{"model": "image classifier", "translate": 0.06, "targets": ["order", "family"], "num_classes": [18, 218], "isotropic": false, "experts_per_token": 2, "final_lr_fraction": 0.05}
Rows from block 9 of a small image classifier, named by matrix and row number. Rows with one number within an expert belong to one neuron, the router's apart. Each number is 128 + 32 x the weight over its row's rms, rounded and kept within 0 to 255. All counts start at 0. Numbers have three digits each.
Before each expert's rows are labels from the 100 images, of 14976, where the router gives the expert most weight on average: "strongest on" is what is common among them; "peak at" is the part of the image that holds the peak. Only what is clearly more common there than usual is listed. The data: photos of arthropod specimens (BIOSCAN-5M).
# router: router (model.blocks.9.mlp.router.weight, 8x192, trained with AdamW), inputs 0-95
# up: expert up (model.blocks.9.mlp.up, 8x48x192), inputs 0-95
# down: expert down (model.blocks.9.mlp.down, 8x192x48, transposed), outputs 0-95

# expert 4
strongest on: family Scatopsidae
peak at: centre
router.4:079091123121148114098111168140126058077130166159072139190142104098126120157116113080208142144087115086130108150117176147127153104075090176123049135071141109142130137110098131149155149103149166117112150196108113120110128148115164136132212167074179158140180117124101088056157171069143136130
up.7:147106106109147132236190133162110126137101085081121132129145101120135189139137153168081081104094082115148122122153121158144130132166121151091080092112081097062109113131120096126166089111095124153107151151153138096140158184155120150167060099143130145085101138063150033116177171117165105158
down.7:122094101079174133084111104071112158137116131144100138054126141117200119125126112193119068106150121164126084178144152122126104094131159109078126137139195102166157103099165114164150079081114094147120118139112094185160152087114139098181112158100119126138141140128135164125155134108186194076
up.8:198153081127101099113139119149090163138029068106156164114163061152192139092129115128126152164127112103168159174086152128117110148126145108074198119099116123131098063115102134119117162099166074142122176136129220131140116155118109110148136121174162094091140095120182166115059153120139098128
down.8:078147113123141114161186093142155131057109063131162153123155208158094129187124103136110158118098112143118135143165132084130110141087132093192177156105128118140174089081134166120133140158138117142112124152076136142118124160133197112138076137146154164121149129124168081167109108202098058159
up.9:047141175168162154122111103176116146160120139121144110048120091127130110175127132145127114115109092116132124154115116204120142098142127148109143112084136148078113131125131105170125128120128128193122201213123117179071177112139132147088134157115097116120140128154100087157124094104111174138
down.9:144151164110162129139078126124087180127121171105123095180057183181128143110121106137156103141147167141179107123103134155132164096191141099121165168144086099101125070165106095119168138073130107130192187146131145082153122141130133112182135089186138135160143112102137052125109086120089162119
up.10:154115159118093122114129107080163125140070194120090136141135073130122117149166097154116127112149130165115204128097106107162117115192113104113118125080185128186170110119095120128133212109101114143142149166127154093169134159095146090160154145068125121146033118109166168141109147103141138167
down.10:132156079120092131185158142156083172102177105113088091137151089153119162056156152117048066097110150138097098087143135133111097144083109140154164090119073081134185110071189089155107123127147082130099076142180162061043119164136111114155118102085132155107189120102159140074147146106112125146
up.11:220114107151145184128152144115128120096086081180107152136126187148117108059108131160161143140092075116127092141116132096106112100128146132120087145089146117100154140129138124132144131090149127157084144044117177139094112189200132169157107118107152140157161148124131127111152067137068178125
down.11:158138058178121140097101135145144145150119113134182120075165100164130101142137170159163105202102108083166108133158134138138164179061127147132087197158122140154100164121121128151127140135137159100123135193118131123122115097104152117112127168117044147116056124074183095129107136118115136150

# expert 7
strongest on: order Coleoptera
peak at: top centre; bottom centre
router.7:165128112098123116153176107126119182159129142127147140130138092145066149159142135095121120058089168129082185091137096155142073138175126138116144110115127081121106099047163149196116138109094078150102100132106171093168072191134125160121087122117121119065139173092118126125128098164124115149
up.7:117180077106134149159115089104141125156048103139125157125100079138148168139166149086157150138124140078091143106150103113181144136154149114073132114153090132111075142145073170132139174158095070088114146162121174146094131115127140156163147099073147137133189141087118131092157167122132108147
down.7:198088160158179103172109106136183101119099151169114110113195099130119168087098083066133087131145105141124070108119105076161102109104092075166113074098146112117166196085090166144153114111129113078079100193091093108125119181136170117112075131110125137139108078109084155181140206034097112152
up.8:080145090123148127127135160123128128137080096147122126110160124157121139092124156170110058201071082127128132148145143121099120196126136154139181112069096143105206146156167137140113094082099123054138121162163092179111121132075173145211084168168106092085099140112077136156138108131118169119
down.8:173128067114076121111142104138090113093162091132135116149124114107145129086123117128098142082127069103153122096139115089129078147087196124103089149086137166183137180175161168137106074117124182110109171125144146177161045138137132138093142117134098099174070114125135118157050124095159124098
up.9:094129121148158091132134144108127096158171099128154121115120068123178081177093139097152111187170140108106094105151161138158119132070090134082139195167076150137117103130083156127119099163117132130139037096145133103140162157161152132080151117137118167152125072131135150159111152119149132126
down.9:140150090122182110118153101105145097155093140179095162138168174127115132145122133124132063122078110146067086134120112153145082073144165156113076097148135129111155108102208109158101080121108147178174122160155142109183104155139133139179038143172167153131060093079095136122126145083151101147
up.10:255142128068153180155149121105134135124050130132110155146136092150105143141139186095142082114135140142132161141169081135130099143159123138101119149147126106142130107141125127145113123111069110106106122068128118171104150126159116103109103109081134092120142155109156109099116125132130112138
down.10:074173124126115126113133095091093143174097082106118076085139125138143170160121113135148135077127153108042112106076171101163150162136110090169162164121108103122080107162166072089149148155148105106174130087125118128117116082162090129171112193107140104125127196171163163146162107107144124122
up.11:157135134105134122101155110137109136122160118138069129188152119112174153138133112187151088177129143127121083077179164124138109183157155160127132063119105165092139097105062124100159104141086139091162125076084072148132119062087200166126071161120149212104167209138125152143115127121086051099
down.11:128140086119181130131117127136084167097082117086121086154120156206130099116138140111122131153093180105178159176130173128180130120133081065105131104162149154110135167104086175127143147140125136120178103137097130122118114080141110110132156081157137123164077172166174117127076134092034189130

# expert 5
strongest on: order Lepidoptera
peak at: centre
router.5:143083133099078103112133121146147106129189132117091167156070153108124132164109118118089063145159157193147157153169147104171123145140151114092152144182113160080189122073099155138142048140080150145113103053180130140145127151088134138079141166146145127145097131122167085171113120129094126165
up.7:149157050111119157088072095111091137092132128126061113148103109122168093176121128137088088130147092174145129127112158122127143152124098124125230104091112119132167110120132188097142153112175141141167106141151074089176136168219093145097094161148108114122138154164164173161124148135085157133
down.7:142131075102080108138113147156046164117111070082098126110080143149163104152133122104081114101150137115141130180152144159101170148161161108187123131075111127078112120176089109162150134122149164113133138133153145124219171076135151090188155175110166133150120100136146090146134098139142141086
up.8:255121168098130127163140154129152155108045109101079173125116144158129133095147129111104119121129137119118112154148099072171115111208116150132140113104079129116164133170130122108105129137111095130129142120122133117110116130056052131195064115128126120154099145149123091110124108109108053136
down.8:111115142104061146118092097094050140145124107170128078209123121178139145144158167076151153164136183103143155123143173115179185134150127124131119135092184172102099130131141107128153144093142163098148075129177119124159090102174142112101128142109101123096150104141160115132191164115124126074
up.9:190135124125171091092147135182096166152138153084169157092104083130159083107151099057101133109117140123115152035123132092131076147127153135157186128065144156121108119096101138140137094165131112091129142145099174166185121070153142062140021151127150137089077155142109171125130102085064124123
down.9:128122139197147092125115129084134134065182097096130201125125201167136130140138200114146187196104110132158162067131143095081102197092125115122169153070063144111151161088098123142147159116137136154084126150100154113122110118104088123128157067152092121198122121155148091101124159110134143191
up.10:119177048101080095146158129120151114147089099134090049136155146126103133228126109162155138184107107107192107133131182114137126134092112121147183165127068133114069089189103167099150158128174159152128137135122089119093128085142144155115165163072131101204117161097197140118133138118118129147
down.10:131181064186098150130140124177094170138106140135148035092120113119155121109123125065188114123139158137132149135168165174163098077145103152133120182141118137115165108143127179080107080104136158103130150085086121154095105156135136162102076164194154088135115146144146187126122132102121129114
up.11:141054101090100112072128125160103116124178130145070079122216123151142136115116146103143071168106151121131210054154117132126134118146119110148124106117158119105086104153185134163121141139160180120147176180142089144142125100134092085111095186166131120162160139126110123158043127122186158090
down.11:118158163105145141091142142109150116188153103133148102088130129108069153088181085148119114109134079172106075081119147082120177189139116122146151116085117126152183114153103094167171073207072088114140160096068128075174177167123133157092109098167129158130076141147170100113199081136171134204

# expert 0
strongest on: order Hemiptera; family Aleyrodidae
peak at: centre
router.0:132140068123206158134066130090121150127052167092179113117190179189132159060133125153123164116083158098166056149025137141084088154115120109156109099116167150167081112182162103116139162133128195148132128130102117152128145104178063093165118096153110113167165095130115144120126176110165170093
up.0:140130143122179159189127134115123132125060130089166104132135169170110161115126117088121105127106145133117081129117163177108155180122112149128100119086108121110074172146115109112095115125129147146136071161142156144120093095155131151120112120138104147163097126122097149116178048120073237121
down.0:132174094130116118148154163129152209143182168131102135127167099116042115154176078156102080159097091147133084094086091128127167118155143077188107113138115209123087115125144083121175121136159161211117090169136175116146134124116152069167130125130105161129144109101079115131146096117117102119
up.1:150147063149110127124165126100110133132090128160102135108133149126163150149172145062113090087145108121143131169151086095135120156116112183158136133126152130137111140135088146154137075120095138146130159199155074132120108089188136133102187074117121138133162112117154180134127152140189035139
down.1:150122131089121169202138105163142102098129139169130110150128120098117183108195136164142150169142084122122102188127119109071130172084138111123061134100164154114110137108113073121154069131131119132100108187052114110109094158134120124112132102132126097107192116134129110108112129130128105154
up.2:158146058103136127116139171141128143137052110119133150125095182120086145148193190191152107146112111151096070090112098115112122157111129140120127116160154118103083154162097102087130161182091162137143168154087034125138124140165080099127131087134130128130164140192103122128161176119130099145
down.2:147163135086177118113140116138129140090131120162125126114127095144138118026081198141125061113066150214163158104075161087091141161102123141099104178155077071137172108122134091138100125162130175153147131181093129142123131138139088125093056124085125154075089138115090136131151147146136160088
up.3:089190104136131075128125158099188187110131143095147165100156139164070069136110117095164122139161136154097108052128106110160118157181117132125135157106139128171113137114126145178094145160026171147100140076103105155121107175141157106127160151101108120145179137087161121108091118110116138123
down.3:100099170200136100091064128112116207144052101105153110115072110135119168126141139122147161107164068124151164135147118089098169127119161170154125157106137160111102118173106176135116143096147167100100125125139116128145152168130122100080125169109133154121121083070084076120136141112151096152
up.4:156137138134114110104143132115092131122118113120117089105155083117130093150126234175128135174098106148112158130139139128120117145123089096126119072133120115187125136101097127112121154096090125155103135141093067130164100120138090150134069149073144152102125115106105091114169153118126126119
down.4:106085101158101138141154152144059136078132139073111141135185074100136092117156163188109184093170144093144123050101094138141139111141101098166121109099111153211148185146105133070116152080127035139127102107143173113088099122176112168155138132096126142137119081077146151102142130109117123126