config.toml
dataset = "photos of arthropod specimens (BIOSCAN-5M)"
norm = "layernorm"
inner_norm = false
shared_expert = true
optimizer = "normuon"
adamw_weight_decay_other_params = 0.05
Rows from expert 1 of block 9, named by matrix and row number. Rows with one number belong to one neuron. Each number is 500 + 40 x the weight over its row's rms, rounded and kept within 0 to 999. All counts start at 0. Numbers have three digits each. After the name is the row's rms in percent of the matrix's.
# up: expert up (model.blocks.9.mlp.up, 8x48x192), inputs 0-95
# down: expert down (model.blocks.9.mlp.down, 8x192x48, transposed), outputs 0-95
up.0 109:621444499518481536414485495495457492545400535524386452458510480539487483460532505427475434557491489547510484477459445521526552382479504577502571451423523460490506508467510456512475507536476457466516503511563453549492548511494501454476487570512583500554513423522599517511484488469472563533
up.1 093:442524478571404508469444508504498465498474459535586502450496531457446503447531604498539498507508502524521474617486566450533488553468564492479409504543481527481561431547492510503482539516477571453495496554582570478466534517474414522522427468495533518460473448505504474490493541503543479429
up.2 106:503509439488539529506505500492526504520480511507524460477480486527411444455456526503518435435482586510461580468434451495547467483507516464409479567504462475499424526565507536518512516467542505499527522499504532393459426576430540504434480532589510534449556542490498542499494456558527468501
up.3 107:582497584442505546485536544552451442508456544488446501549490427480526526481507456460473493533492578481494404416522475467445533513472526530521547499465524533532485426483422509485507438482515491520479496429477494481503547494450492492558483473439519495529518507486446570530491535515514414497
up.4 099:566463601434584523527511486514455455506486438483499518488496493470511535465468532534535447424417494584540526510492516514503501540446531468540445591520469528471522413419494501495513512465454464486520507491553516487508480535468576460470460495537498527442458474512561481523439460521535466510
up.5 102:494512502535556461488474433475524434505419517469567511497478459468526546432535562426500435514453494484432440457526522473482498476547555517526475496525540517524488499460563473524478568507431455555462507498454516513455531511483537547540502540502502542475493515598543496471484486468396562494
up.6 093:520519516519510525487533579487474480483456469516445456517475454567396480476525531529475428552428464490546469491505377475472496479481463479520446507589518471497519488488481465532516483450535475495499535539513560491530476459512504559495461517461535539490557575463526528515456534489494495474
up.7 106:474478474525513501523517564559484481483425507568464522553505465518570584492550522495518468477446544494458482502526548530583436500545480512487486490523521505424551566509555453496475466442510539480586553532513471519447511454514518546575390463509539497485515531512523504492514588445470454520
up.8 095:488550561473530411487511499524513473453492492521544504493467430515458531524487507499511462508536541505520447580528604525498490478524539485411439577531492475503557467599518475499472513541494493500566596454503434416536471542496416507576459460525549504538599495424463581506525503479476529482
up.9 107:545472466482469540369528470444549469412539532518524566453444519525551469520449531447469409484536491515505501525495495527561474499487490492505491532475517502486451491465409551517527505471500512503515512516525483514550552498521503504465409509437539412572516498471481492509458461519567620491
up.10 108:497467537469523481451528508426467483526496521473388413508479514497479446503480544487507437355459427441507520526565522567548451509510489510490549569495480532479500411483465486455546492437542509496491480556598525464488470513494575523525487467503493543515567501501523520480521475513447503489
up.11 098:491481475572540485448446529551494516474483467520425465527537467541477491495540546438538512553478505543511469585468478500472501527423407467466576482494502476463483537484498519562459520526536500528421470546522485458493495491537449422534511543499481460481524530451510573558503532526458464489
up.12 101:526536601481488538487459512517470503544486496566512462493450426505556534485470515465572429578558435544515491459484497451462511518483512523563530467457489487466532554564525484459527509470514517448476464507509477447490540561537540542504522476538545452580519492539538510505412437517500476497
up.13 102:563544516496512544518517531548492523470521502476397519492545461499490529452511555505526426498529476500556534417489507526443538511533541462534555487514530523507501449449459500560533548479524517528559451492506396556485454549511513491486505494499467527581482549412527411495479451507502490531
up.14 108:572475478517525519543498445542513440384501500533488546546524557552546456534485525464534459447525473476547468541513481483533380520547465505485396492522471461495475454539403510544497490460538507462590560480522501537516525471498564550480457466500460540485540517506457550540520505490488523498
up.15 104:514489485474545526488502538503526521552508504538507508448497341505498455546493545475512543531569474453538491444505487496488548456500491476453494468535538496474528538582492488528444472495425507414628506467477375521559505485549512468485477538481474460479446533555497460524552518488520486506
up.16 097:466539501464514492507485433519454536515411486477501516472577557500511482498476512456542474500515508556524591384485566473490531498513536556513602490489507555478469474548514519507419416497486513456495515438532429579488532476459509444509407491521456524503442474519507543451499482504524444473
up.17 105:490487523514458542473509483504487511494508524543479459552495541530504513484496524498518462518524489477490569432533497490503490512534514518486567617548480458483456461515409510495483444461458464522512543462528553591438577520451523485482455506469455520543579536484435577514524516438458548496
up.18 103:427530493484485472463481461494483470511500523545471452501514471499478494497557489586553517466561511500513496494478460466476472422544545480502442496498490554515465455493430422533495457585493511558483507486528464646474503468508526434489464550462521531490562467442552486480533446503551522463
up.19 094:463515449463423504503532452490465494507424529506584538592461524501483512493500534489479476577525579478506502554418471486487496487457481509463482525466511497460544531453455519481504524517500516534572559480483491478523543513531510457476505438503528609530494541509532540526471512496539479477
up.20 092:546491524498480541508495525598497472504550486463460434540487476526553546562495556425540440506510557565486499372486483541497525542478440478486526534516473470433517509527407500471516488500446545436542458458494471486545483449436489534549527493458491576529518480488500554516529595500511455505
up.21 105:503535487572478507508471531530392475538492459472597454477470504464465475513480485492494467484484531477438477478548521501415491494469501439516421504502472504561434499551471469508494494485527491496504476464497513523505478426577472508524532454419494521577480516553510572490455548498478534529
up.22 094:517480502516423505487506509533481533513501505498507485453492427479515540433559458511473414572514446492544535458491480506489582505513541557465480510478492514509528502480508531538479497456518464522523461449475480544498514492582402553517600500439497505499483559434477479495478447508494448515
up.23 095:434512576511561441495473531476527471458489471455501502440470557498480486551529527536435519597541508451459521500481530486500497467477412486497481551415504533556535455451512522497531478531554515522522491510414435456489501544506519551502485453553494455541541492466568521507462467505428524496
up.24 105:494533559515470540533487472515531493566379564524536500499499521498470509503499484489565552369513410459506509435486465532538515465476450513434480527470545487499446560502492488503489493453464537500424493548473527429495549556542449542503519486435482590441556482479487478478518538468599406568
up.25 109:539520512493494503478545518463458519592440459477520535440505536549531451436519479449454481506494489528436424430455524544496541475535525512425463543519472528452475440499520484524508545419517478533525484493536504554529537487453484522532440512495487521545526482552496542454503515485435581511
up.26 112:524491522538554502538509512461514519459477425530661518487473479534529519522489549464571484503424532490455568438523463428519406492460457508465486497515489487500489484538499494480505525519491519494496499524517526495524492565511493503511543498550532515492508450467508500496479478469582590493
up.27 102:539475538472489544478519489519487515493412563548476523461482514566479510521503531455529496472488480469490455458508535571461550534523501495493478494528567444459414490462503526487471435469466482473561464496494465550557515540435489541435476502501474468480466531503440558463486417494490552495
up.28 084:521511554519574550472479473542526548517435426485408490429463530492474474519498543472559432451475485523445488505470545451472532536533526509494550489482507433518486467470496626508521536501507505512529541523509472457474563497448462571556499469534514530533579593501493540534465530501430474499
up.29 101:450537517512454560507579514453468524516502479467480445493452496492486473500499486474456461489479489543486502551516556526538529528489572458487525594511492519531502483599512511530468540578479499532510472492555516518459523514518418461541565492497531386583586449481457539483525479468537442511
up.30 098:519470516495543479530543427543464513539500484430451529433477459497585429482519574464453460507492524479464419524497532471534606518543534499547548411478540510492507476505487497426482520531513526517549478512522526531522457516496501496535489545512494469560624484535413523502476511500448511472
up.31 101:505561472531530465534551451537507546516435462478540469474494483491470465543491523551439513435530526503490478531483581432507543513516538508458413503459474543409523554522445465485478471491522477598468463430501600513521496517490533586559451556462496490459496523532551423494542524511481528531
up.32 071:492501534532450557550515499540529458478427461502531476512499523504532522516455469580482379499497513491522459461482475485466535443523476564498482499475442563508534483487494430454476508427511527509425523487521430542484535512451496484562519499537513551454542543394553467512509398534553578532
up.33 100:588503536468473557484501554530491447519337517507529514453525461531438546484505514573463447391470475491480482458490511596496505470495448515501466539532516506415527474521464467432519476469579569498530469501534519517486519512501496446534479486415555474454513472535505545495511476504506540583
up.34 091:561484564545537489461489509507550532559481437551538544519489423494508484572497492557559482515532518534567489434492509461494501522513489500506487502489520582497512479518469477551487433465578536435483521342429450466484417483504468541507587457518472518557441559493554482495550496538472441428
up.35 103:548479506510459515516503479554545500508441474431480494473540432474541497537493569592545471477492511508580475537526575520529525492484496513456481487578544534521485531449538535515473444421521468535476506505449471541482448519458492474467563586605476492513518489523487577522448481523467451589
up.36 099:451506530537491433477463445512491459519432539518403535526494513468497517492445431508553484521491505454511357569477501462511474492496473534536506472500513546454508511475526481509494507516439513506480576541478517523446543550476461489530494545410467413507582494464501494502537460517570531510
up.37 097:452484560538541505457519508486493478542454496457557419466545530487474562573554563417496455460473508475567456492520503478477496491508508497488523514511495566511496396510518523398491481509539471525530491617517483399473487548502435511551426534551510558523557505535435547517534540526454528492
up.38 102:480569475528523444456540533547524494445452589511505528489555462542467468491486515551562465497432471507477438456490461429449511446454519511436535504503509560529517509467462474518452434539500440565539462548490501526494518470477501558581577523522536450560560501508483475478464506485481472469
up.39 099:548488480561537539497559504491486472457407531518509516518518404450517497538423476492529483461521485507482493468455467544499509496533472546451468546486501552503485498559509487518472433546492452516464465393491484484476492507563548519577486436445516434442455480463503536478564467543539514505
up.40 099:455573487511544506469528504462490462488568519495537449541444521483505464464459538483537400577533439506463442503534436518521509488457492491472495551536434494449498545446499545520501558506496579498521537439461459469550497537535515487474465462486529547499521531580433567450592453501506518519
up.41 098:604454488455491549441550501538484454506453441554518540504551455483483475460453498468458496482503516482512467537539594457499545491583500460544509499473494472449492504531483560426506469484546505491551477494481546452525479547473527446478416516484482612457526444494454501494499527423462505523
up.42 097:491451476495400523497498523513501524497534498479475494518477472474496506496447478565450500438496594451441554454516430495443453433538509498435427528545526518542442504569501516457495492532522545504519511495497485453516516517551535484476549539407495487572490415502539474489480550523575498594
up.43 105:472524454469431579514512588483490466528443461461517466479533544480463488448473462495477495444516535504499554532547444533476464533489477472533501494534491489506496465585493524419489417440496550496605485515511421519488496522478525429474454543547459586522464467457509549487490532472538486541
up.44 096:487510524461551462516531429584532499429482490519411531522469445462486459519562555536595527471472526482530379459523620454509513468476476485478529500506477515493516485478476515563485536451514453565494487517463448532521530540447490483526592491522481435455493557511566559505465433472436546523
up.45 098:529552516569474503503434529448451471503412491506406495495461430466534508536463502511479456489504527553487510497584543476459470490477492509437455484482532470527494539443495518521521432428493503529388523454501553556520509459487502463573569541477439551532446482447526537506464470478531534492
up.46 097:508545550505480474474565535484501465521547499546480462511543551522515553462532520419487435476435480495509519493494463493499511497516534518497437552520468548511546502521477491519483494525483494541548511457604436485524484538507467495422492504492543534605481487497554623425450471475506478502
up.47 103:440447564477550472478519434482513456521506570448487465516441492494485476421505580503483458516499520424531342563515566541494494509483522498509507519558529504516465533466424509484559445431555546452497510485514633447495499521509528468604561586481487478487509458479446512510506548463526501478
down.0 111:470580496584542510502561503415493526441508509484562477519533558570498416521496533518539488484457567542485495444548561579537542457438512509442547479490450464454559510516430555522503460528451412491524549474433573460507467536508563502473489515562473493512470503536500471482517524510454498494
down.1 099:472476524490447504484509577569505533455497484427576530498559520448514560518468565500465570506507476525528542410486533444543578552428508495449450487526487410502460481467531504536469437518457587476483484539495468544539453511544498491426479516473516505539457514491537511469561575438523490450
down.2 099:516511497483441465502430581559577487477515479531528513582588412507533549459516488437456458470480505482488486532422497430541514508485482487531454459487487482463463519459525440471552528528483467478463471498502455523473534491445457483559460488482439528476531483503417477459541565512525506521
down.3 108:481544494493559545427531483446492513520518550489468524502539434575487476512476532446442518494471536501577524492515513465485582554455474496431517520486473462441458521516522438424469578523578466572562515532518518497492507423460559513527484506531448550521531472509486511468480545546507486519
down.4 107:487427518496493492485506412559568528554444487501493449508535488492507408489444513524537513460524474493427514540445494508477442501514464502516446474572505487520475475419497529437481526510525480497520485500461510551479531495441428468439555509476468509441468524501539537519513417430486514465
down.5 100:441512471390422469465521455465459524503438466515488506457529492541545481538499498509527516534524480527517494551496543475472539442476507485425510548490505463537477556562451532562478525548498540539550471546524550446510515408517501490451522505548526496480526421550554466483473548496491461575
down.6 091:524483496446509423481470531480535499406515500528495470460558498538483558502580584517523430504465543457492478370534550472503460547489497444508526575606488418462501498547538514537511513567515539483557453557468537453558487489512518479511513552588466503542535544465482467488448532546589507507
down.7 104:549504461510496544488527490494506495487536494557543529486511506459505537547464470439541504474473536416453465519551523501499481455511539524516576608539551495564442528553425487480529532523512583498573498462516529518493553467467589476464536607501446462523491495522577540546518454473491488544
down.8 089:491545538494602448456595471522430455469425493507502491519527445476458540424453493514503533471490473598479616457461470484454463476490443499461526516507558526523482529436512542481470473478469522469451511520463523474512473499491558421462529499469536522509434497538450497472504545497565494541
down.9 111:482534537482523467479431555494484593513521530468470459481487431547534610482455467500519478445555557496517459459483441494513484498533485481548476414563450448465501446535462516558560458511536504415520500543558455461525569485515453506516428547496472495509463543525552459527455523463463552565
down.10 107:566456475475570472563465547497507557485477496487469504469511589490463433461495526518483502465472549526508516521434546518476484543491481591505533418533533485425482500548569562476486507497468457545485489508534485479511499529545439521534486537496525500484620527491534500476526506575487478483
down.11 097:501494542472474452543472501476526532403431471422533503520504551500520475470509534464481502491508551456518456516506582546492492510521532542441580550474532512495511576461551461538502493483483507453455415466457443470482390477476474559544535503559503491549482419505491529492527504491445533493
down.12 096:409501484525558498504494520497531527500423448478537529543536545459463496571506455586496578503565535468495541468463500507456516472542583452488588523470541500501509533518498582450466487470489483425544530453484493488513400479505537544505464506483518490514450517505499446504482539488470488466
down.13 109:494491535496461493514480444554481447461480485512496453484508513417452525449502485522551500460455427524517503480440507438404469406549548550513468479455520476414516494543383516450537484512521461495507477515518510542517530562584494498547481503494467525501462610536487486505495404521527477532
down.14 111:529406571538451411504505464592486462427546489425474444428509473448430510572614513541446536571490456469513441423509433509540507439511493467510480420444541513467468445424551540571547476489533485509462487569516540496501445455542514487556497511478490528568522539482503460489522508500521544439
down.15 107:552501535533455514462490485495516480496526569486533459507497476502448538463548424497507497515470475579534509543454466520472510457477500476537491524382405566549534469535483504517476513469503482471550486477507499514521452472525558513398541552489567587490478545495418583516485496434475503489
down.16 093:527535489518516451469488493472433488520498457520422399518503435534506462444548457532481506517433512537533482518494517506487471522512435512563513499449460564490437535479493482581492482506511425465582585469527490533481473537564436523488487584464496500560450522435475444452461493468568440492
down.17 102:528528477465515489482484491519548507456489547548510578462496448443560493556447482510479473465527476485482490485604506476535462527466559446459453470505528474505510465536581480562500445478567526546471537566534506535521477540552475497478547424504613454533457446475458466514473550493463481494
down.18 098:458475529537460532449469571465484449505549474500532437534443486511469536530465502524518535495498479537467501410504537531605462462520463506525508490474525470531518585475431501536435466498464530499517392472516591435514487522485560485523492548517583481516454521543425486476487470614585495487
down.19 094:499550550546494528524397534554498501533412451483476420498499448533443527480554519533463490440556511449439459488498438471490461520458492486517380471491550556525508459420565468535462479504510469465540459495544508437485425498428478509509482500474488579510522424496479540530475571466553443491
down.20 094:450474602515439556506491481514466508480497531591544518471491484461506440538543536573520507481498478464593497524549484454547541555485521526413448477470524543487493533479495555438503500489435490525509554485425564527444462543494529483510587493508501459557555507535510499477534567490557506438
down.21 099:489527482556467526529464436501517503594432458530456482479475417562563464427497509565534496449568517482538541570513470512536513523534444404526528466521593463475466496474525514536520522503458468427498506466493501472512594505502511520519445497493525450474513550480540463547546486545541455493
down.22 096:508517531442469550559484412557506480482445439499576512469506523476478505519498465532515533539471411477476469504488469518442493529561525428501498542484478408526525528533496499492529523517523579500482589469432518504484381551478395464503522548443505502460556529484560478534566489530502470581
down.23 099:486568535539498494507497433496424517384548577540441443547531577513470495514532549489570464546598510524534464487462495492546515577451487543462475499498456497489493506499528540464582472545509505442484502520440461479469559515518482474596473520529555518523549503523510489457439520466445502463
down.24 101:485469438503550521587532495541534475513508511555534485521445502443474487520396445557445507446477443471536559500489519496549468507510499479466526501567585483512484521504450509411483537505523539487522567447533537516545445542502458471468511498508521510462561506490567518618539480527515459495
down.25 106:505538428403547501571538490467491484463574506486464519473453521488478528457452586478442466520517549515449480521544487508509473497529438534479550406516562534469547455494509470570546532457476556497474545503519446449546514468585526517503445450512474462476530446548520543464489525538486594492
down.26 117:481531462494539452501619509483466525482555587573435510504479502471550430504512547483554493506542463472533496539528534499535471504470501500505512499542554515475470483492524533513498507415520529515500474493557489549471491565520440411493511433541481467534490592523548509477524445483514545509
down.27 105:514423465520469470458478562487516527476497466439516453509528500417464444496489561497468512538442571534516536502491575565494509461434601494540466463476572536485530478481422560515501439501562454502473477469482497485517498580516542530477476487504480512501562530491495542462550576456468524500
down.28 080:456549513551439516442487515573495477510538445490443500479472537515451458538578405425535481557578501516456525491524506587536571459518544551469535481481448485457500497467532444454551507508480488417472426542498482506514485430519511452500508468596484445498560478533540561487497491504495436472
down.29 096:550443475540513556568473459541521465489466475497482474543523443468464473609504519481558500541446513432515511471498490511509515495472428536433425522455471507621470563557523493388545511483544498496428386488505471503508543548532526519493538528445481435513522505447467509466510489501528521513
down.30 102:548511508451574461485462440509518539422551511529478539539578491445527556512562512535489469546534505431583474492485497549458524474448471450499431520461541473486453482474456540437486486444575521457471468540518583485447514525467497518508533522454512491509544465466573488492473523458443538537
down.31 105:595527540486450503444499520484452451501522471424543461528469492531502485496485464504552510473476514464495502463465516564494601523489533467554509549492483532460534512483405513499546499505534531536436519473483452557490469513542483486433549467472512510499556525524451528528412504552539526463
down.32 085:478437493424519517486512529528582432443490461476457551542477489427501532459597534537500485565470517446441495469503472430544453520530482473560482489501522451498448504517484515432531484539513519526483440499472520540471483455495515522481487522489557517535521434491519526577512536476476487439
down.33 103:473506573510547569569582480458515551521561444486534445476486492479462519515454488515450493501466466509488542491441505514503487520533476465474523551496575457507462509540506490428499471547498410548539529518467588497453573594488506447430563495498530489388552445518517523473451545570553487494
down.34 100:516490513474532533557528435506489517560571499458513404527520576469500431481484456491552484503495541502552561541515498521488501505432552520502574515547491551516480524508427503507488557462531428474480476512375469486434468501427532486471452570560500484479552499480555519467530580507443516471
down.35 100:454574493538499495509522506483555473506462430497478510592467514489496486477486411481457532521489496481497500547489498428456509473572458418529410578486443476597489474530478471498478471483558526461435594519494487480453417508499481548483501478471508500455537522470498510462436488534488449546
down.36 095:488535494474503491443534489463511503479473447538536525493456506495480521523487514516519588481480522590447555471497514463530475469506563513475508488404421496483492480551434504481480525518472499504445485510533522465506449522565521536477543515490462512492473463509479500387543484510437491522
down.37 098:444473472571505464478526513509583510487497512519506456463489478485513473510486585474528532536467474486537591485499512481549582586451502516427534456593510458479510467497564424522575476562463494523519405465531489419507461414473468465538461545499493441535461452522514493491600549464470636502
down.38 099:424507489431538494499502544526530489525480474428457533541540495463523521564508468506542482486550425495554483485531518483501503495521541510591455447440491510519459453519547560482476449491555561543483509550463507438561510479485516428559498511490530564525421525567502507533508501426498468604
down.39 097:515567502466456521487493501492540520517541519509520481524562509521497551504606443472515442453471475453452502527455496528464547511477518519624469491566492560495572480535442494466519500506503489488444526448456463493473491549450536434522491476496496466481540504499505442493505477527487473535
down.40 089:557507472548550483542458469515487577461471448534457536462503484465469557527544489457492431512438495516451428490489474506560537462455522456559511433516458585528495504503497550499560485475514432456477420552537547503533517559474595500501449522490464507551526473516501452473446586458485451554
down.41 101:576536539528450483497498602495419460503545487469391503470472490502446455471474507466482469507543564417473462474499525533518521513520471477491434507494548549442484503479501436486458540461549565506495478498557506455579503472561521536568498398445541486490493447544483528512488456438537509483
down.42 096:504566511497544504483480602490483516484535552527457473483520517520520487536430480524405424482516557522549574521497444537528461532476459576430467442521431479502480467422499579501545490518475470569507488531495518514477512488439469426514447458590553515484492527480521526561468465492489488462
down.43 098:463600468515540518504515473484523443543507570526519452554505511523508476519438484481475439504461493449483558437483502495526505546519450475421480500458529529517461458541540420488437471467496431495602533436499501500494521459502501542513527518464490461540451411520490497533494561485501594447
down.44 098:359535457415455421554549505471416465498535484459427509476498574461543465522537483494472524538507540496538597490567545479494517498552558514508525522478439500542560455540465490443505544486503455497499543509507497456569461496475494516578550557553489522577483461512554545502455522534472450466
down.45 099:551451512471466493525532568510534484434500476537521483576512510574491478463560515470561566446504515421515503511505547482511488496410540444505486496492506506601513500488482478485428573425568469472489545516546481482480521526550500520461547446463536539461447399428531558510488462543522503520
down.46 098:517472528501558552481549460519508512484426486505520492442510423527520567450569495490457467474543522490367466593450538531459515485483519480570496430554473404509527458506505502523516434521428508482486447463519512547485494515513519477435554569593456530510434527565551514532452489527490574558
down.47 100:535534542574541487494506476472447508510513482479531472527534536516606524549468443456510571490570503523481536433509453495496540502560454480546532484488460519541480562413472478561451533502486520500487524537434427423499440427477528493426542535560518461482477508512541525596588505497488505502